config.toml
encoder_activation = "gelu"
encoder_mlp_ratio = 4
encoder_layers = 8
Rows from block 3 of the encoder, named by matrix and row number. Rows with one number belong to one attention dimension. Each number is 200 + 30 x the weight over its row's rms, rounded and kept within 0 to 999. All counts start at 0. After the name is the row's rms in percent of the matrix's.
# q: attention query, key and value (stacked) (encoder.blocks.3.attn.qkv.weight, 480x160, the q third), inputs 0-159
# k: attention query, key and value (stacked) (encoder.blocks.3.attn.qkv.weight, 480x160, the k third), inputs 0-159
q.62,098,227,187,228,205,231,168,187,261,209,160,197,189,200,165,160,207,201,229,216,206,253,160,162,208,201,211,171,181,246,173,213,178,204,208,156,227,184,149,232,165,202,148,164,231,150,241,183,165,230,231,238,211,220,181,170,231,249,177,185,217,184,206,167,133,246,175,218,171,194,167,211,202,240,176,185,232,218,163,217,183,235,174,144,195,192,198,204,204,186,194,200,234,183,246,167,194,237,200,161,210,187,202,202,242,163,167,198,211,190,271,236,227,216,214,268,198,172,207,162,226,163,151,255,216,232,187,196,190,148,164,211,238,187,179,209,189,162,192,164,139,216,181,234,245,156,180,175,210,192,197,207,186,270,264,212,196,224,167,253,209
k.62,095,213,213,231,129,167,199,178,160,206,232,186,151,205,216,237,223,234,176,129,173,198,165,212,206,187,166,179,197,221,205,164,242,179,204,234,182,233,171,158,238,191,217,160,214,193,184,223,264,231,193,222,223,200,189,189,203,219,260,188,239,254,203,141,238,185,181,201,212,143,177,189,186,219,191,234,198,226,230,200,165,181,217,218,226,183,172,174,208,174,185,147,134,224,221,222,203,164,264,159,243,215,199,195,226,177,240,199,142,213,202,182,184,242,254,213,200,203,187,175,120,209,253,221,196,168,251,206,195,222,186,187,179,188,249,209,186,226,198,152,165,232,191,222,211,251,169,197,198,233,280,206,185,193,210,234,168,187,228,186,152
q.63,105,232,268,222,154,203,201,188,188,207,212,189,203,165,222,227,210,159,209,149,212,199,192,246,206,143,215,193,264,164,177,262,230,190,201,231,288,187,210,132,225,164,221,174,183,174,164,238,211,192,204,144,180,259,208,191,154,174,194,195,201,221,238,178,143,197,229,203,174,186,190,167,174,202,170,196,166,185,203,209,240,238,198,206,247,139,216,144,226,154,185,179,208,189,176,215,197,218,176,221,205,206,231,207,221,256,199,186,154,237,203,202,220,184,223,164,217,202,230,228,159,200,238,186,247,192,175,180,161,158,206,174,194,169,211,207,204,289,179,201,213,246,189,199,195,175,192,209,203,202,240,171,245,161,214,177,185,255,271,196,207
k.63,100,265,235,153,251,221,178,183,255,176,187,206,219,165,214,167,187,163,213,163,237,195,165,232,264,199,193,203,236,189,162,247,186,207,207,191,258,173,191,204,206,206,239,201,168,249,173,204,199,226,188,193,168,242,209,198,185,203,157,214,195,192,215,180,144,256,242,200,180,239,211,212,229,198,167,234,149,170,168,209,241,267,181,223,211,166,231,202,229,176,185,156,204,181,229,218,200,220,173,180,172,205,203,197,90,172,262,174,235,219,224,219,203,168,145,249,181,192,206,188,225,171,184,220,223,214,148,187,197,183,239,197,164,203,196,176,189,200,197,206,184,172,233,234,135,153,227,172,193,198,214,176,242,211,221,226,185,225,154,258,191
q.64,084,245,219,197,202,212,197,191,172,200,206,169,166,197,192,183,172,208,222,153,246,179,217,208,192,209,170,225,201,195,201,152,248,181,180,195,122,191,222,173,131,238,213,194,166,202,213,199,171,234,283,223,239,277,183,218,189,200,192,244,194,192,142,154,269,221,211,154,239,244,217,177,207,179,237,219,177,185,199,243,172,235,204,200,208,233,208,190,224,248,169,198,206,190,172,225,156,229,200,152,174,186,186,191,175,190,225,165,231,185,179,185,215,193,160,184,222,213,232,178,185,218,221,182,229,215,163,167,243,298,220,236,182,227,187,184,210,186,232,211,226,190,205,204,130,264,203,182,223,206,174,210,188,238,114,213,191,162,182,184,173
k.64,083,161,183,193,222,196,213,200,223,209,252,171,211,231,206,181,194,211,186,197,185,186,217,241,194,180,179,219,186,172,186,234,189,253,223,234,209,162,198,158,230,188,238,145,214,193,167,161,222,193,183,155,183,193,220,215,183,238,251,191,193,251,197,247,204,133,199,223,219,161,200,237,161,158,249,206,165,160,186,218,257,170,162,240,177,189,217,238,190,229,206,181,154,213,191,180,225,166,186,243,232,248,193,182,190,176,197,136,169,234,160,201,209,209,248,246,260,258,223,221,173,199,251,201,230,182,213,236,188,178,192,253,176,210,182,142,172,245,221,214,180,127,197,203,214,237,212,207,210,239,241,164,170,155,197,203,199,144,267,215,190
q.65,094,240,195,169,226,189,206,223,212,193,230,209,213,176,158,185,201,175,216,177,229,186,188,180,187,223,199,202,211,162,214,155,248,223,251,216,94,173,233,220,167,205,198,215,202,213,214,194,155,206,227,230,197,267,187,193,209,157,151,236,162,159,148,202,285,232,208,153,259,214,226,191,191,235,199,179,194,161,194,226,171,200,201,202,162,223,190,170,187,251,201,209,203,199,196,194,203,223,184,177,85,178,179,248,212,175,193,199,245,149,251,219,182,178,191,196,224,192,208,213,199,209,194,148,163,211,230,205,187,296,245,222,219,182,182,191,209,199,213,223,208,168,208,204,146,253,211,229,206,177,183,205,220,232,136,187,209,213,213,191,215
k.65,092,167,198,152,234,199,189,179,247,190,220,178,234,191,193,189,209,179,209,184,190,162,225,254,220,221,158,212,185,161,212,251,177,255,228,220,207,151,205,173,196,196,265,178,209,248,195,120,202,252,142,155,183,203,247,247,175,210,163,214,237,231,212,237,210,213,227,195,216,186,241,210,226,197,161,235,178,133,212,243,237,235,157,224,156,172,232,238,187,235,222,153,155,224,188,203,200,179,190,207,189,207,172,199,152,161,247,153,191,205,197,218,178,212,202,220,226,233,189,213,188,197,233,249,190,169,227,216,190,176,225,245,157,209,201,155,161,217,237,225,184,114,185,218,177,246,209,203,243,261,208,185,201,172,189,210,200,162,228,201,204
q.66,099,199,172,165,242,207,171,239,226,225,177,203,186,164,194,195,192,161,163,197,206,238,195,179,214,221,245,181,243,216,196,206,191,144,171,149,273,227,196,273,198,230,159,245,203,189,204,267,213,161,153,232,217,175,163,146,211,203,189,174,165,172,187,222,155,222,198,209,174,219,199,237,246,191,171,220,199,264,214,169,205,235,246,191,232,177,242,156,257,174,173,224,202,198,223,204,240,164,166,221,252,183,246,233,180,200,162,194,233,204,240,184,246,166,235,210,164,211,193,228,221,170,164,169,183,239,172,199,177,157,188,190,175,161,179,206,193,166,177,224,228,200,166,247,229,148,175,186,157,184,192,219,242,168,228,189,219,237,185,242,226
k.66,113,187,227,216,197,198,167,196,153,211,170,153,197,241,217,199,149,143,185,170,195,215,206,153,235,180,239,171,195,234,172,162,255,181,232,156,159,235,238,210,198,219,114,229,186,182,187,223,191,192,227,212,205,183,211,209,214,239,180,219,175,201,208,193,257,187,228,143,245,204,203,161,204,205,150,194,204,201,211,201,179,251,229,175,207,203,184,173,249,200,231,181,185,264,202,260,218,214,202,196,161,139,249,186,190,230,207,199,201,224,175,174,218,184,186,183,149,176,224,183,191,172,174,235,159,208,179,188,249,263,242,173,185,214,176,297,191,210,196,195,198,275,179,178,173,252,201,224,211,197,183,212,250,184,175,184,243,181,172,242,183
q.67,090,255,213,229,174,204,191,224,194,204,200,193,211,166,192,194,209,213,199,181,201,193,208,183,204,209,141,202,207,190,210,174,225,212,217,177,145,202,225,222,155,226,190,216,169,229,247,194,152,219,273,183,242,243,164,228,182,170,165,271,179,173,123,172,240,267,207,130,240,241,226,161,205,188,180,211,192,168,222,244,187,229,212,224,178,239,182,166,200,225,177,202,224,214,173,209,143,237,195,136,159,152,170,258,195,151,223,205,248,145,198,184,211,223,193,163,208,222,171,181,197,220,232,178,249,180,211,166,197,241,265,194,221,220,184,184,204,202,250,207,254,162,194,214,176,219,201,167,235,193,188,222,251,230,155,208,161,199,198,199,213
k.67,089,177,207,176,211,164,203,158,220,227,215,114,195,223,179,178,210,196,194,174,190,202,221,203,238,163,182,216,206,145,155,189,236,204,238,185,179,194,230,184,164,186,238,178,188,219,190,206,244,232,153,203,172,201,245,223,231,172,221,188,192,208,208,243,246,178,212,214,235,135,200,219,179,226,220,202,163,177,215,244,187,246,212,224,194,193,223,235,188,231,239,163,113,202,161,194,199,167,186,223,171,202,196,272,201,216,225,160,186,220,224,188,188,188,260,199,221,223,178,265,128,187,231,238,182,174,192,180,209,217,219,243,185,209,182,222,169,249,191,216,189,150,167,211,191,261,182,214,231,249,212,193,179,140,186,233,229,187,294,211,171
q.68,078,235,211,196,200,228,182,179,171,186,194,177,148,190,203,196,172,210,215,139,247,177,225,235,183,220,187,230,217,231,194,164,230,158,138,200,167,200,223,157,139,233,210,207,163,185,212,202,175,222,270,224,250,252,180,216,179,221,205,237,234,210,172,150,234,209,202,184,223,245,217,187,225,167,236,229,186,218,196,226,169,238,213,184,234,210,245,209,246,236,150,191,211,174,166,226,143,220,188,160,233,192,193,165,161,217,226,154,230,204,153,174,221,190,147,186,214,227,241,176,201,202,222,196,239,219,152,159,246,263,179,244,159,228,197,184,217,172,223,216,229,211,190,229,141,237,207,177,205,218,161,220,195,230,125,196,195,160,168,184,173
k.68,080,158,193,226,212,205,214,197,194,211,252,181,203,239,221,177,188,210,190,203,197,203,204,218,186,160,195,207,181,201,161,227,192,228,200,230,216,175,196,161,232,184,207,151,208,164,152,175,219,178,221,154,189,199,212,216,171,259,273,181,186,263,193,229,197,121,196,221,223,157,187,230,146,141,265,198,165,178,181,213,259,164,166,234,186,195,201,227,203,216,201,193,171,217,200,183,217,184,189,260,250,256,209,159,197,203,185,139,153,232,139,179,237,208,251,239,257,252,231,200,178,203,238,197,254,194,204,229,183,180,172,244,185,212,182,156,187,246,217,207,190,154,215,187,221,229,220,206,203,235,239,162,167,170,203,204,204,151,254,221,189
q.69,098,223,212,153,234,201,214,178,184,212,199,193,168,221,180,173,174,158,210,162,194,211,177,172,220,191,280,155,226,186,196,184,224,165,240,206,181,195,185,195,213,188,188,182,219,152,171,259,241,187,145,255,144,215,214,159,250,205,212,161,204,212,254,188,228,164,207,228,180,190,192,254,207,231,204,197,188,215,193,158,192,211,210,183,235,195,206,187,243,190,193,185,141,187,225,207,282,189,193,262,176,227,245,177,201,252,172,177,169,259,245,192,160,158,215,223,178,160,250,208,157,165,159,167,142,222,215,207,208,245,169,213,171,148,215,238,184,182,143,194,152,227,199,211,181,234,170,234,150,202,228,194,172,189,223,202,240,208,201,216,174
k.69,097,168,166,182,214,195,198,247,224,200,248,269,239,221,219,202,172,194,195,222,195,206,196,184,189,273,198,187,135,249,256,228,183,248,196,201,188,172,184,175,234,220,189,207,232,210,191,135,162,186,227,164,244,171,203,196,160,246,176,216,213,211,184,202,187,195,200,173,229,219,205,207,200,175,185,219,254,179,171,196,235,150,159,185,170,195,175,208,200,238,196,220,238,248,247,228,242,189,221,170,203,226,201,136,191,121,205,196,231,178,168,226,202,227,151,249,169,209,214,132,280,199,183,161,186,215,231,220,209,191,219,203,183,215,199,149,203,163,227,200,170,185,229,178,187,216,226,216,198,153,188,213,230,232,194,173,177,158,111,209,233
q.70,096,198,168,161,244,206,171,238,227,219,179,203,187,167,192,194,192,160,164,194,206,235,197,183,212,223,246,182,241,216,197,208,188,144,166,151,276,225,198,268,197,228,159,246,205,191,203,266,211,158,149,233,215,174,165,145,210,203,190,171,169,177,189,222,153,217,198,212,174,219,201,239,248,190,173,223,200,264,213,165,203,232,245,190,234,176,245,163,260,175,171,221,202,196,224,205,242,164,166,221,255,186,245,226,178,201,163,193,233,208,238,184,242,166,234,213,167,212,196,229,225,170,166,170,181,236,173,205,180,155,185,194,172,163,181,205,192,164,179,223,229,198,165,251,225,146,176,188,151,186,191,219,242,166,226,186,222,233,183,241,224
k.70,107,184,227,222,195,199,167,198,150,208,169,156,199,245,222,201,151,144,186,173,194,215,205,154,232,176,239,169,190,238,173,162,248,178,225,158,161,237,235,210,200,219,109,229,188,181,185,221,188,191,229,209,206,179,213,211,211,242,183,216,178,206,208,191,255,184,227,144,244,204,203,158,202,201,151,194,206,204,214,200,180,246,228,174,205,203,180,174,249,197,230,182,187,266,207,261,218,216,204,198,168,139,249,179,190,231,207,198,199,223,170,173,223,188,187,182,151,175,225,177,191,176,173,238,164,207,178,191,248,261,239,169,185,217,178,298,193,210,199,192,201,280,183,175,176,251,202,222,213,201,185,212,249,184,179,185,243,179,167,241,184
q.71,096,237,206,142,250,208,197,188,186,200,213,199,155,213,169,165,165,149,213,143,219,197,181,177,211,211,283,167,235,198,193,169,238,153,221,200,165,195,204,189,180,204,183,197,206,154,175,261,218,178,175,267,167,234,198,161,247,221,199,181,205,206,228,181,240,179,202,221,192,212,209,248,216,217,215,204,186,221,181,164,170,218,222,179,246,196,227,189,267,207,173,191,159,173,221,215,267,205,177,246,174,217,246,168,183,243,172,164,197,241,233,187,181,144,191,228,180,174,262,194,178,156,155,158,158,235,194,205,219,270,176,233,161,154,210,223,189,161,165,202,168,221,196,230,157,240,190,226,137,192,204,203,195,208,189,190,233,199,180,221,177
k.71,098,158,177,194,220,190,200,233,219,197,248,244,248,242,236,198,165,188,193,210,183,199,203,195,190,250,201,177,140,241,235,248,174,254,190,217,203,161,193,158,240,208,187,196,234,193,174,124,163,177,217,142,231,181,223,214,145,264,193,210,222,240,189,203,188,169,212,176,238,201,213,216,183,157,199,220,231,164,174,204,258,149,146,195,158,193,183,219,209,240,195,212,223,263,239,221,240,193,210,200,218,239,203,119,183,140,204,162,208,197,152,215,218,226,169,254,193,225,232,152,258,199,194,186,207,206,227,234,213,182,207,219,175,219,188,153,198,186,234,202,174,176,232,182,185,231,234,227,205,188,199,194,220,209,190,182,191,138,139,218,227
q.72,109,230,212,172,221,178,208,202,210,183,240,217,222,197,157,184,198,165,229,175,222,184,187,177,192,222,205,196,198,170,208,175,247,241,274,226,94,157,234,190,184,180,207,201,201,211,196,177,165,214,217,223,170,262,207,205,214,168,152,233,185,185,186,201,279,212,211,166,250,191,220,187,173,247,193,175,201,138,179,225,183,187,184,195,159,206,185,185,175,252,218,198,190,205,198,194,212,231,193,193,57,193,183,226,217,192,199,202,221,168,245,226,158,178,188,206,219,178,222,200,199,194,188,164,152,207,247,206,188,285,243,229,211,186,198,202,205,202,201,212,173,175,218,188,144,267,225,251,208,179,192,194,210,234,148,181,220,209,212,191,210
k.72,116,189,195,152,230,190,213,192,252,182,230,227,250,182,195,201,211,198,216,198,198,156,207,248,208,241,147,200,177,167,228,269,150,253,194,238,218,146,197,178,195,194,277,192,222,252,205,114,184,241,151,160,195,214,238,240,158,193,159,214,253,225,203,201,179,225,227,201,210,206,238,222,228,195,170,241,193,142,209,233,238,206,140,224,149,188,211,240,180,230,196,174,184,214,206,196,192,201,205,187,195,223,153,185,155,147,246,169,198,185,206,224,165,228,180,218,231,219,186,196,214,222,226,215,191,169,241,219,187,157,208,230,169,210,214,132,181,194,242,218,195,102,220,213,176,218,212,199,225,239,202,200,196,203,190,215,182,172,189,176,219
q.73,078,222,172,159,250,168,188,250,252,203,208,221,236,168,153,189,209,159,177,191,184,217,183,160,214,229,229,173,231,169,216,196,197,197,230,173,195,200,210,278,195,211,163,259,224,225,216,241,186,171,141,232,191,198,181,160,222,154,168,186,150,159,170,226,204,234,207,175,203,195,220,231,226,240,150,201,207,204,216,186,192,205,231,203,172,193,204,157,217,202,197,220,188,217,223,188,256,189,181,197,158,174,214,278,201,163,167,211,256,173,296,213,198,172,250,212,190,201,175,247,221,181,171,145,142,218,229,229,158,194,236,201,195,158,176,209,197,174,190,238,223,152,179,242,205,174,185,226,175,170,205,214,246,173,211,174,226,251,202,230,239
k.73,085,183,221,194,196,188,166,186,191,195,161,144,217,216,196,203,177,151,191,163,190,198,214,184,247,207,194,183,188,209,197,175,228,191,232,164,162,226,225,230,177,225,159,236,196,225,215,185,189,236,189,203,205,182,229,231,211,205,140,223,205,201,210,203,257,233,236,145,242,205,220,156,236,231,109,217,210,185,243,219,172,288,214,175,181,191,200,193,218,208,241,156,156,267,209,254,197,206,207,162,152,129,214,219,177,202,242,201,207,205,201,185,189,215,193,172,167,179,185,176,182,186,190,272,141,186,189,182,236,243,252,170,173,223,197,280,177,204,218,193,204,232,166,199,164,265,186,211,242,234,179,227,248,180,183,202,227,183,171,224,188
q.74,090,202,196,177,215,192,211,222,234,198,214,230,221,175,161,195,225,165,199,219,161,222,163,167,206,198,253,158,233,169,203,190,208,209,264,213,175,199,191,239,250,154,174,208,222,176,198,234,204,152,138,212,145,191,203,162,230,163,184,170,177,174,222,245,221,204,194,202,195,165,210,236,191,261,165,162,204,201,195,164,201,172,212,193,185,189,185,164,193,188,215,205,177,207,233,168,272,188,170,241,146,201,216,257,239,208,152,233,198,199,275,219,161,183,250,217,195,169,192,240,191,183,170,150,134,188,277,240,148,201,212,194,230,135,205,227,193,212,164,203,179,189,196,216,235,189,185,244,167,170,232,196,229,179,239,171,212,255,242,215,216
k.74,088,207,196,151,210,211,166,197,226,197,180,212,222,161,203,210,211,166,210,197,215,221,193,169,235,261,187,190,193,224,240,202,207,199,197,144,178,192,197,210,174,216,201,250,193,251,224,156,168,237,195,204,230,196,223,209,194,196,109,224,223,165,200,199,214,282,218,159,218,218,233,164,257,236,121,227,242,190,205,227,175,258,194,174,184,176,200,198,200,216,220,182,226,219,220,235,183,201,199,144,145,152,185,207,173,166,242,236,240,148,236,217,195,200,134,191,133,160,159,167,242,190,167,224,154,204,201,165,209,216,247,189,188,209,207,224,211,154,211,201,182,216,197,211,162,216,205,199,225,182,150,234,260,235,187,199,203,229,135,211,224
q.75,090,229,217,172,191,240,223,170,166,188,220,217,150,204,183,188,203,183,227,164,209,188,183,218,182,193,265,180,238,200,200,159,240,177,237,254,127,186,190,143,224,153,219,159,206,134,183,223,225,178,180,228,157,235,204,186,223,206,217,187,244,222,262,184,268,159,193,221,198,197,198,227,195,237,223,165,185,206,178,176,177,183,200,174,238,201,222,206,213,207,180,183,162,161,197,189,228,208,178,255,178,228,208,171,221,273,174,192,154,242,205,199,146,177,178,198,204,178,266,196,153,186,191,162,162,193,241,196,204,283,146,234,202,145,244,212,209,201,159,193,147,237,199,205,177,246,193,230,160,199,220,193,180,209,184,179,210,203,235,177,173
k.75,097,174,175,184,223,237,196,217,241,209,256,260,221,177,219,197,219,205,203,235,221,226,186,193,191,258,182,202,162,238,231,255,182,243,181,205,217,145,162,147,234,189,232,176,209,211,179,116,188,197,233,154,236,206,212,208,144,245,198,213,231,229,190,206,167,195,187,194,222,192,207,208,187,168,212,219,225,171,154,226,254,158,141,205,168,173,200,209,187,239,188,215,249,206,228,193,204,190,197,204,218,254,176,140,185,140,210,186,203,152,180,228,223,219,156,246,187,225,197,158,262,202,197,159,234,214,226,199,164,163,192,242,194,195,199,110,221,176,223,211,159,162,243,190,204,203,239,207,205,171,189,194,212,251,196,185,157,196,165,201,245
q.76,106,176,216,266,131,199,221,192,196,196,196,202,236,202,226,227,237,260,201,247,177,195,208,224,189,169,117,227,159,195,205,223,173,252,200,228,208,199,185,182,223,176,231,176,195,232,217,138,197,235,233,135,211,181,216,249,165,181,216,218,216,211,201,202,181,209,195,188,206,176,183,150,165,196,199,188,208,166,211,231,224,172,165,219,160,216,159,223,124,189,232,197,217,221,178,184,132,207,236,162,210,201,148,213,229,178,236,237,173,179,162,210,185,267,203,171,227,212,156,187,192,248,250,248,244,151,226,189,187,157,214,165,242,242,212,186,208,253,226,179,202,193,220,154,234,188,209,175,267,218,216,191,181,204,215,217,158,193,227,162,202
k.76,101,249,204,191,178,206,216,181,208,212,179,193,154,137,163,202,256,236,208,206,220,213,190,210,195,174,187,233,252,161,188,172,212,160,200,197,209,219,188,232,166,185,248,193,173,218,229,262,243,222,177,247,182,227,164,172,248,120,214,184,185,153,208,196,186,242,171,245,148,196,176,206,212,241,225,185,180,237,209,201,153,219,238,209,245,200,219,190,168,169,189,209,191,110,167,156,164,195,193,192,195,196,179,291,224,230,190,242,204,185,265,198,176,179,224,166,211,188,159,244,163,202,211,181,214,201,186,160,164,195,180,194,232,171,222,194,212,202,158,200,209,190,185,224,224,146,170,162,186,188,207,205,169,206,221,225,186,280,255,170,186
q.77,068,149,183,220,191,163,214,233,235,203,216,235,265,199,208,209,232,212,186,280,174,209,191,177,205,186,162,195,161,171,215,249,160,252,226,186,251,204,197,249,227,188,204,208,220,245,205,162,193,190,171,151,193,146,203,214,188,185,183,190,160,192,180,249,141,218,196,203,188,174,185,179,175,210,166,184,219,179,202,212,233,166,187,235,154,191,149,196,141,180,250,218,231,230,218,186,202,193,219,201,188,194,192,240,224,153,202,256,189,151,228,232,217,228,229,205,191,192,130,207,241,219,192,219,206,180,222,233,153,105,240,146,245,212,199,179,186,229,219,194,211,170,211,161,263,134,222,197,220,181,208,190,223,188,245,210,188,225,224,202,243
k.77,078,251,225,196,177,191,192,185,186,191,133,179,183,177,176,224,217,192,206,185,196,191,196,195,214,182,210,193,246,171,197,165,213,154,204,179,192,235,213,249,160,205,190,245,181,226,241,261,202,220,163,258,183,212,192,192,249,126,152,207,203,147,219,174,209,256,214,193,172,228,209,166,242,261,149,188,196,225,237,183,135,244,250,184,225,211,204,169,199,164,201,197,199,174,179,204,172,226,204,160,156,139,193,266,209,238,210,260,223,192,272,201,163,180,186,138,175,150,174,234,172,204,179,220,164,190,182,176,217,220,222,145,220,188,210,270,210,187,174,190,227,250,178,217,188,173,171,190,194,194,179,220,219,199,196,207,215,256,195,177,188
q.78,105,170,188,224,183,220,190,199,194,218,161,186,180,198,239,214,202,227,172,227,178,220,209,217,212,178,199,197,205,229,191,227,154,155,129,167,309,244,168,218,214,220,190,203,198,188,204,229,235,184,178,180,227,137,190,194,188,229,243,164,212,213,215,200,120,194,189,233,150,207,180,215,226,156,201,227,199,266,222,174,218,218,219,206,241,190,215,209,230,145,183,203,209,198,205,207,193,167,205,210,338,206,222,181,181,207,199,201,182,233,164,174,244,217,217,195,178,219,175,202,203,201,206,232,245,196,153,193,207,111,160,169,187,209,200,199,193,195,196,190,229,222,180,213,263,130,175,150,191,220,209,207,196,166,255,217,181,197,187,214,194
k.78,114,215,208,244,169,204,186,208,146,218,169,170,156,222,207,202,186,196,183,198,201,244,191,147,198,160,255,196,222,235,170,131,256,149,208,158,176,255,207,222,203,207,119,217,179,154,196,285,212,161,246,240,206,186,166,162,240,205,233,191,148,172,199,196,225,179,181,191,196,195,167,175,176,206,221,160,209,253,192,169,158,199,260,173,248,213,185,159,223,171,207,222,214,197,196,213,208,202,198,206,196,170,247,217,241,251,161,234,206,215,196,175,231,171,214,179,162,177,213,202,185,177,173,187,200,229,161,179,220,249,200,167,230,194,185,277,220,208,159,182,206,302,182,186,216,190,186,204,176,158,194,203,210,194,205,186,222,227,204,227,180
q.79,099,158,201,241,164,218,193,179,178,206,172,186,182,219,251,219,198,243,185,224,187,202,220,232,206,177,178,214,178,239,186,234,155,177,128,183,298,231,175,174,207,210,209,185,191,195,197,190,227,205,207,162,227,148,206,222,178,246,244,183,237,237,225,189,122,179,192,233,158,202,177,191,208,149,215,224,205,238,209,189,222,206,198,204,234,190,209,235,205,158,195,193,215,199,191,213,162,188,222,200,325,213,207,148,184,211,218,198,164,232,128,181,237,231,189,191,185,220,185,180,208,207,220,262,261,190,151,187,222,115,158,177,187,236,210,189,196,204,208,179,215,228,196,190,243,149,198,155,209,227,198,198,180,182,240,218,180,170,181,197,188
k.79,097,231,210,256,166,201,211,210,149,212,178,197,153,211,206,208,201,224,191,213,204,231,183,164,176,149,242,200,232,218,168,151,223,150,185,187,202,247,198,220,204,192,149,202,184,145,199,293,220,152,243,241,197,200,155,157,233,183,258,177,155,178,195,182,190,167,171,220,172,194,158,196,160,198,256,155,199,261,188,160,170,163,247,188,252,224,183,162,213,160,182,237,229,163,192,181,199,210,198,218,219,200,230,216,253,261,149,237,195,212,206,176,227,178,222,179,196,182,217,219,184,199,186,160,227,223,167,190,201,217,164,168,245,184,193,246,232,209,155,181,219,277,202,189,236,149,185,198,161,158,205,199,184,204,214,193,209,237,218,199,186
q.80,082,196,168,158,249,173,189,248,254,208,203,224,234,169,164,195,213,157,171,211,180,226,182,166,214,220,239,173,229,176,211,215,181,195,222,175,233,204,200,278,216,203,164,250,231,216,206,242,205,162,124,223,182,174,186,153,221,165,177,166,153,167,193,241,174,216,206,199,186,185,207,241,222,233,151,197,210,215,213,172,207,196,225,200,182,183,209,165,215,184,207,221,188,214,232,186,264,173,180,219,182,187,222,269,205,175,159,219,234,186,283,215,204,175,257,218,185,196,173,253,225,181,165,158,140,218,230,236,153,161,217,192,197,149,184,211,193,183,179,229,215,162,180,234,223,151,181,223,164,174,209,210,237,160,235,175,229,252,206,229,240
k.80,089,195,224,202,190,198,164,194,181,191,149,165,210,208,199,211,180,150,191,170,195,201,203,177,240,205,205,184,195,219,203,165,223,180,221,161,167,236,221,237,178,228,147,248,191,224,219,202,185,228,203,218,211,180,217,221,217,201,137,224,201,188,213,188,246,241,228,143,226,220,217,146,243,233,109,208,218,201,238,204,162,280,225,172,194,197,192,181,221,190,234,172,180,254,214,254,194,220,211,156,150,121,219,213,182,211,233,223,214,199,208,187,191,208,175,163,151,163,184,169,196,188,175,255,143,194,184,180,236,247,251,151,185,220,199,290,189,190,208,189,207,256,174,192,167,238,188,206,229,213,173,229,257,199,185,193,223,200,150,221,191
q.81,100,188,236,256,132,191,235,190,191,203,197,208,244,208,210,211,241,242,211,241,162,205,190,203,201,157,145,203,162,178,205,228,186,259,245,239,194,189,178,193,251,155,224,162,206,223,200,160,216,235,208,152,170,189,220,232,192,171,216,203,212,214,233,199,191,201,199,196,199,162,170,165,159,228,180,178,200,149,206,219,228,168,162,216,161,209,141,211,121,178,246,188,184,225,194,182,171,208,241,185,166,210,161,224,239,196,223,245,154,200,197,215,147,257,225,181,220,187,165,183,165,235,230,238,212,150,247,192,170,167,222,155,242,213,227,217,200,262,199,168,169,200,225,148,235,200,197,190,251,215,253,179,168,201,237,219,169,211,240,170,192
k.81,096,249,186,164,183,195,221,200,232,216,203,232,175,134,160,200,249,239,209,210,223,214,189,192,200,228,179,222,221,174,230,181,207,175,197,196,200,206,181,226,161,196,260,209,189,245,234,235,221,231,172,243,212,218,161,166,240,114,182,195,206,141,205,179,177,275,169,236,163,209,174,216,227,253,204,203,210,231,199,211,152,208,225,196,233,200,209,195,160,192,182,223,203,121,181,169,174,189,212,157,186,197,169,284,218,182,204,243,231,164,277,221,154,191,191,182,185,187,151,217,199,199,194,162,193,209,209,147,172,190,195,198,223,173,233,164,217,171,155,205,191,169,198,221,207,148,175,161,183,161,199,221,180,232,221,225,170,276,205,161,206
q.82,092,243,203,178,222,173,217,229,224,208,211,200,236,180,161,184,210,175,209,190,185,204,176,155,209,207,206,176,212,146,223,178,229,235,282,211,117,175,206,249,209,190,184,211,215,215,214,220,185,204,183,219,166,238,194,175,223,140,164,209,147,150,170,209,265,228,210,158,235,190,214,215,196,257,168,184,192,150,213,207,191,196,201,209,150,226,163,159,180,220,217,203,178,216,213,188,241,203,197,191,84,186,191,272,223,171,185,216,230,175,283,215,155,192,239,203,215,177,191,231,175,206,189,147,149,192,262,213,171,264,258,196,222,168,188,223,193,213,196,217,194,164,201,202,177,235,179,234,208,184,228,201,206,203,189,200,208,235,223,204,210
k.82,088,174,177,131,219,186,181,198,258,199,212,185,231,180,169,187,205,177,202,181,196,176,221,223,230,258,158,212,171,175,245,205,203,233,235,191,169,177,200,210,174,224,251,207,213,267,218,137,193,264,143,191,213,187,226,219,203,184,134,220,227,191,201,231,237,261,213,184,226,207,220,198,252,237,141,238,218,165,222,236,188,254,186,196,164,175,226,233,174,236,232,167,155,222,204,222,202,171,207,154,163,177,176,240,168,128,248,184,231,182,224,234,157,220,193,216,184,209,164,187,206,187,201,243,147,188,219,187,202,208,249,217,163,210,212,172,161,183,231,215,173,134,166,215,167,259,198,197,245,232,191,215,216,190,190,209,197,177,184,204,207
q.83,093,194,182,145,246,228,190,186,193,191,203,204,141,202,192,190,171,159,199,167,222,198,192,215,193,219,280,183,244,224,190,186,207,139,161,197,226,207,203,178,195,201,190,202,208,147,179,253,220,157,164,248,185,196,197,165,221,240,212,164,222,217,236,205,192,159,194,247,179,213,211,249,227,191,223,203,192,259,180,152,183,208,225,174,263,177,257,207,273,202,163,195,187,161,220,206,248,182,165,259,249,224,246,152,177,250,170,169,186,249,198,188,211,147,175,224,181,191,254,213,204,167,166,173,162,227,181,219,221,213,135,242,160,159,210,207,198,160,168,207,191,233,184,242,181,189,196,216,127,201,184,209,203,189,193,181,234,195,188,215,183
k.83,090,160,197,234,214,224,186,228,176,186,217,241,228,239,252,205,163,177,194,221,197,212,190,184,183,209,219,175,163,260,208,231,173,225,174,203,213,186,185,166,249,206,148,199,214,167,161,150,162,159,259,155,224,179,221,219,147,286,213,208,206,248,190,202,187,151,204,166,221,207,217,181,172,143,204,201,220,186,170,182,251,153,164,200,172,195,174,195,230,203,196,210,257,258,242,226,225,214,202,222,226,224,220,91,188,185,191,183,186,197,131,200,253,217,165,229,186,205,239,146,255,204,182,187,229,210,202,239,211,192,200,194,191,219,181,191,214,193,235,189,195,236,237,171,203,216,243,224,195,185,191,182,230,222,194,165,197,155,140,228,223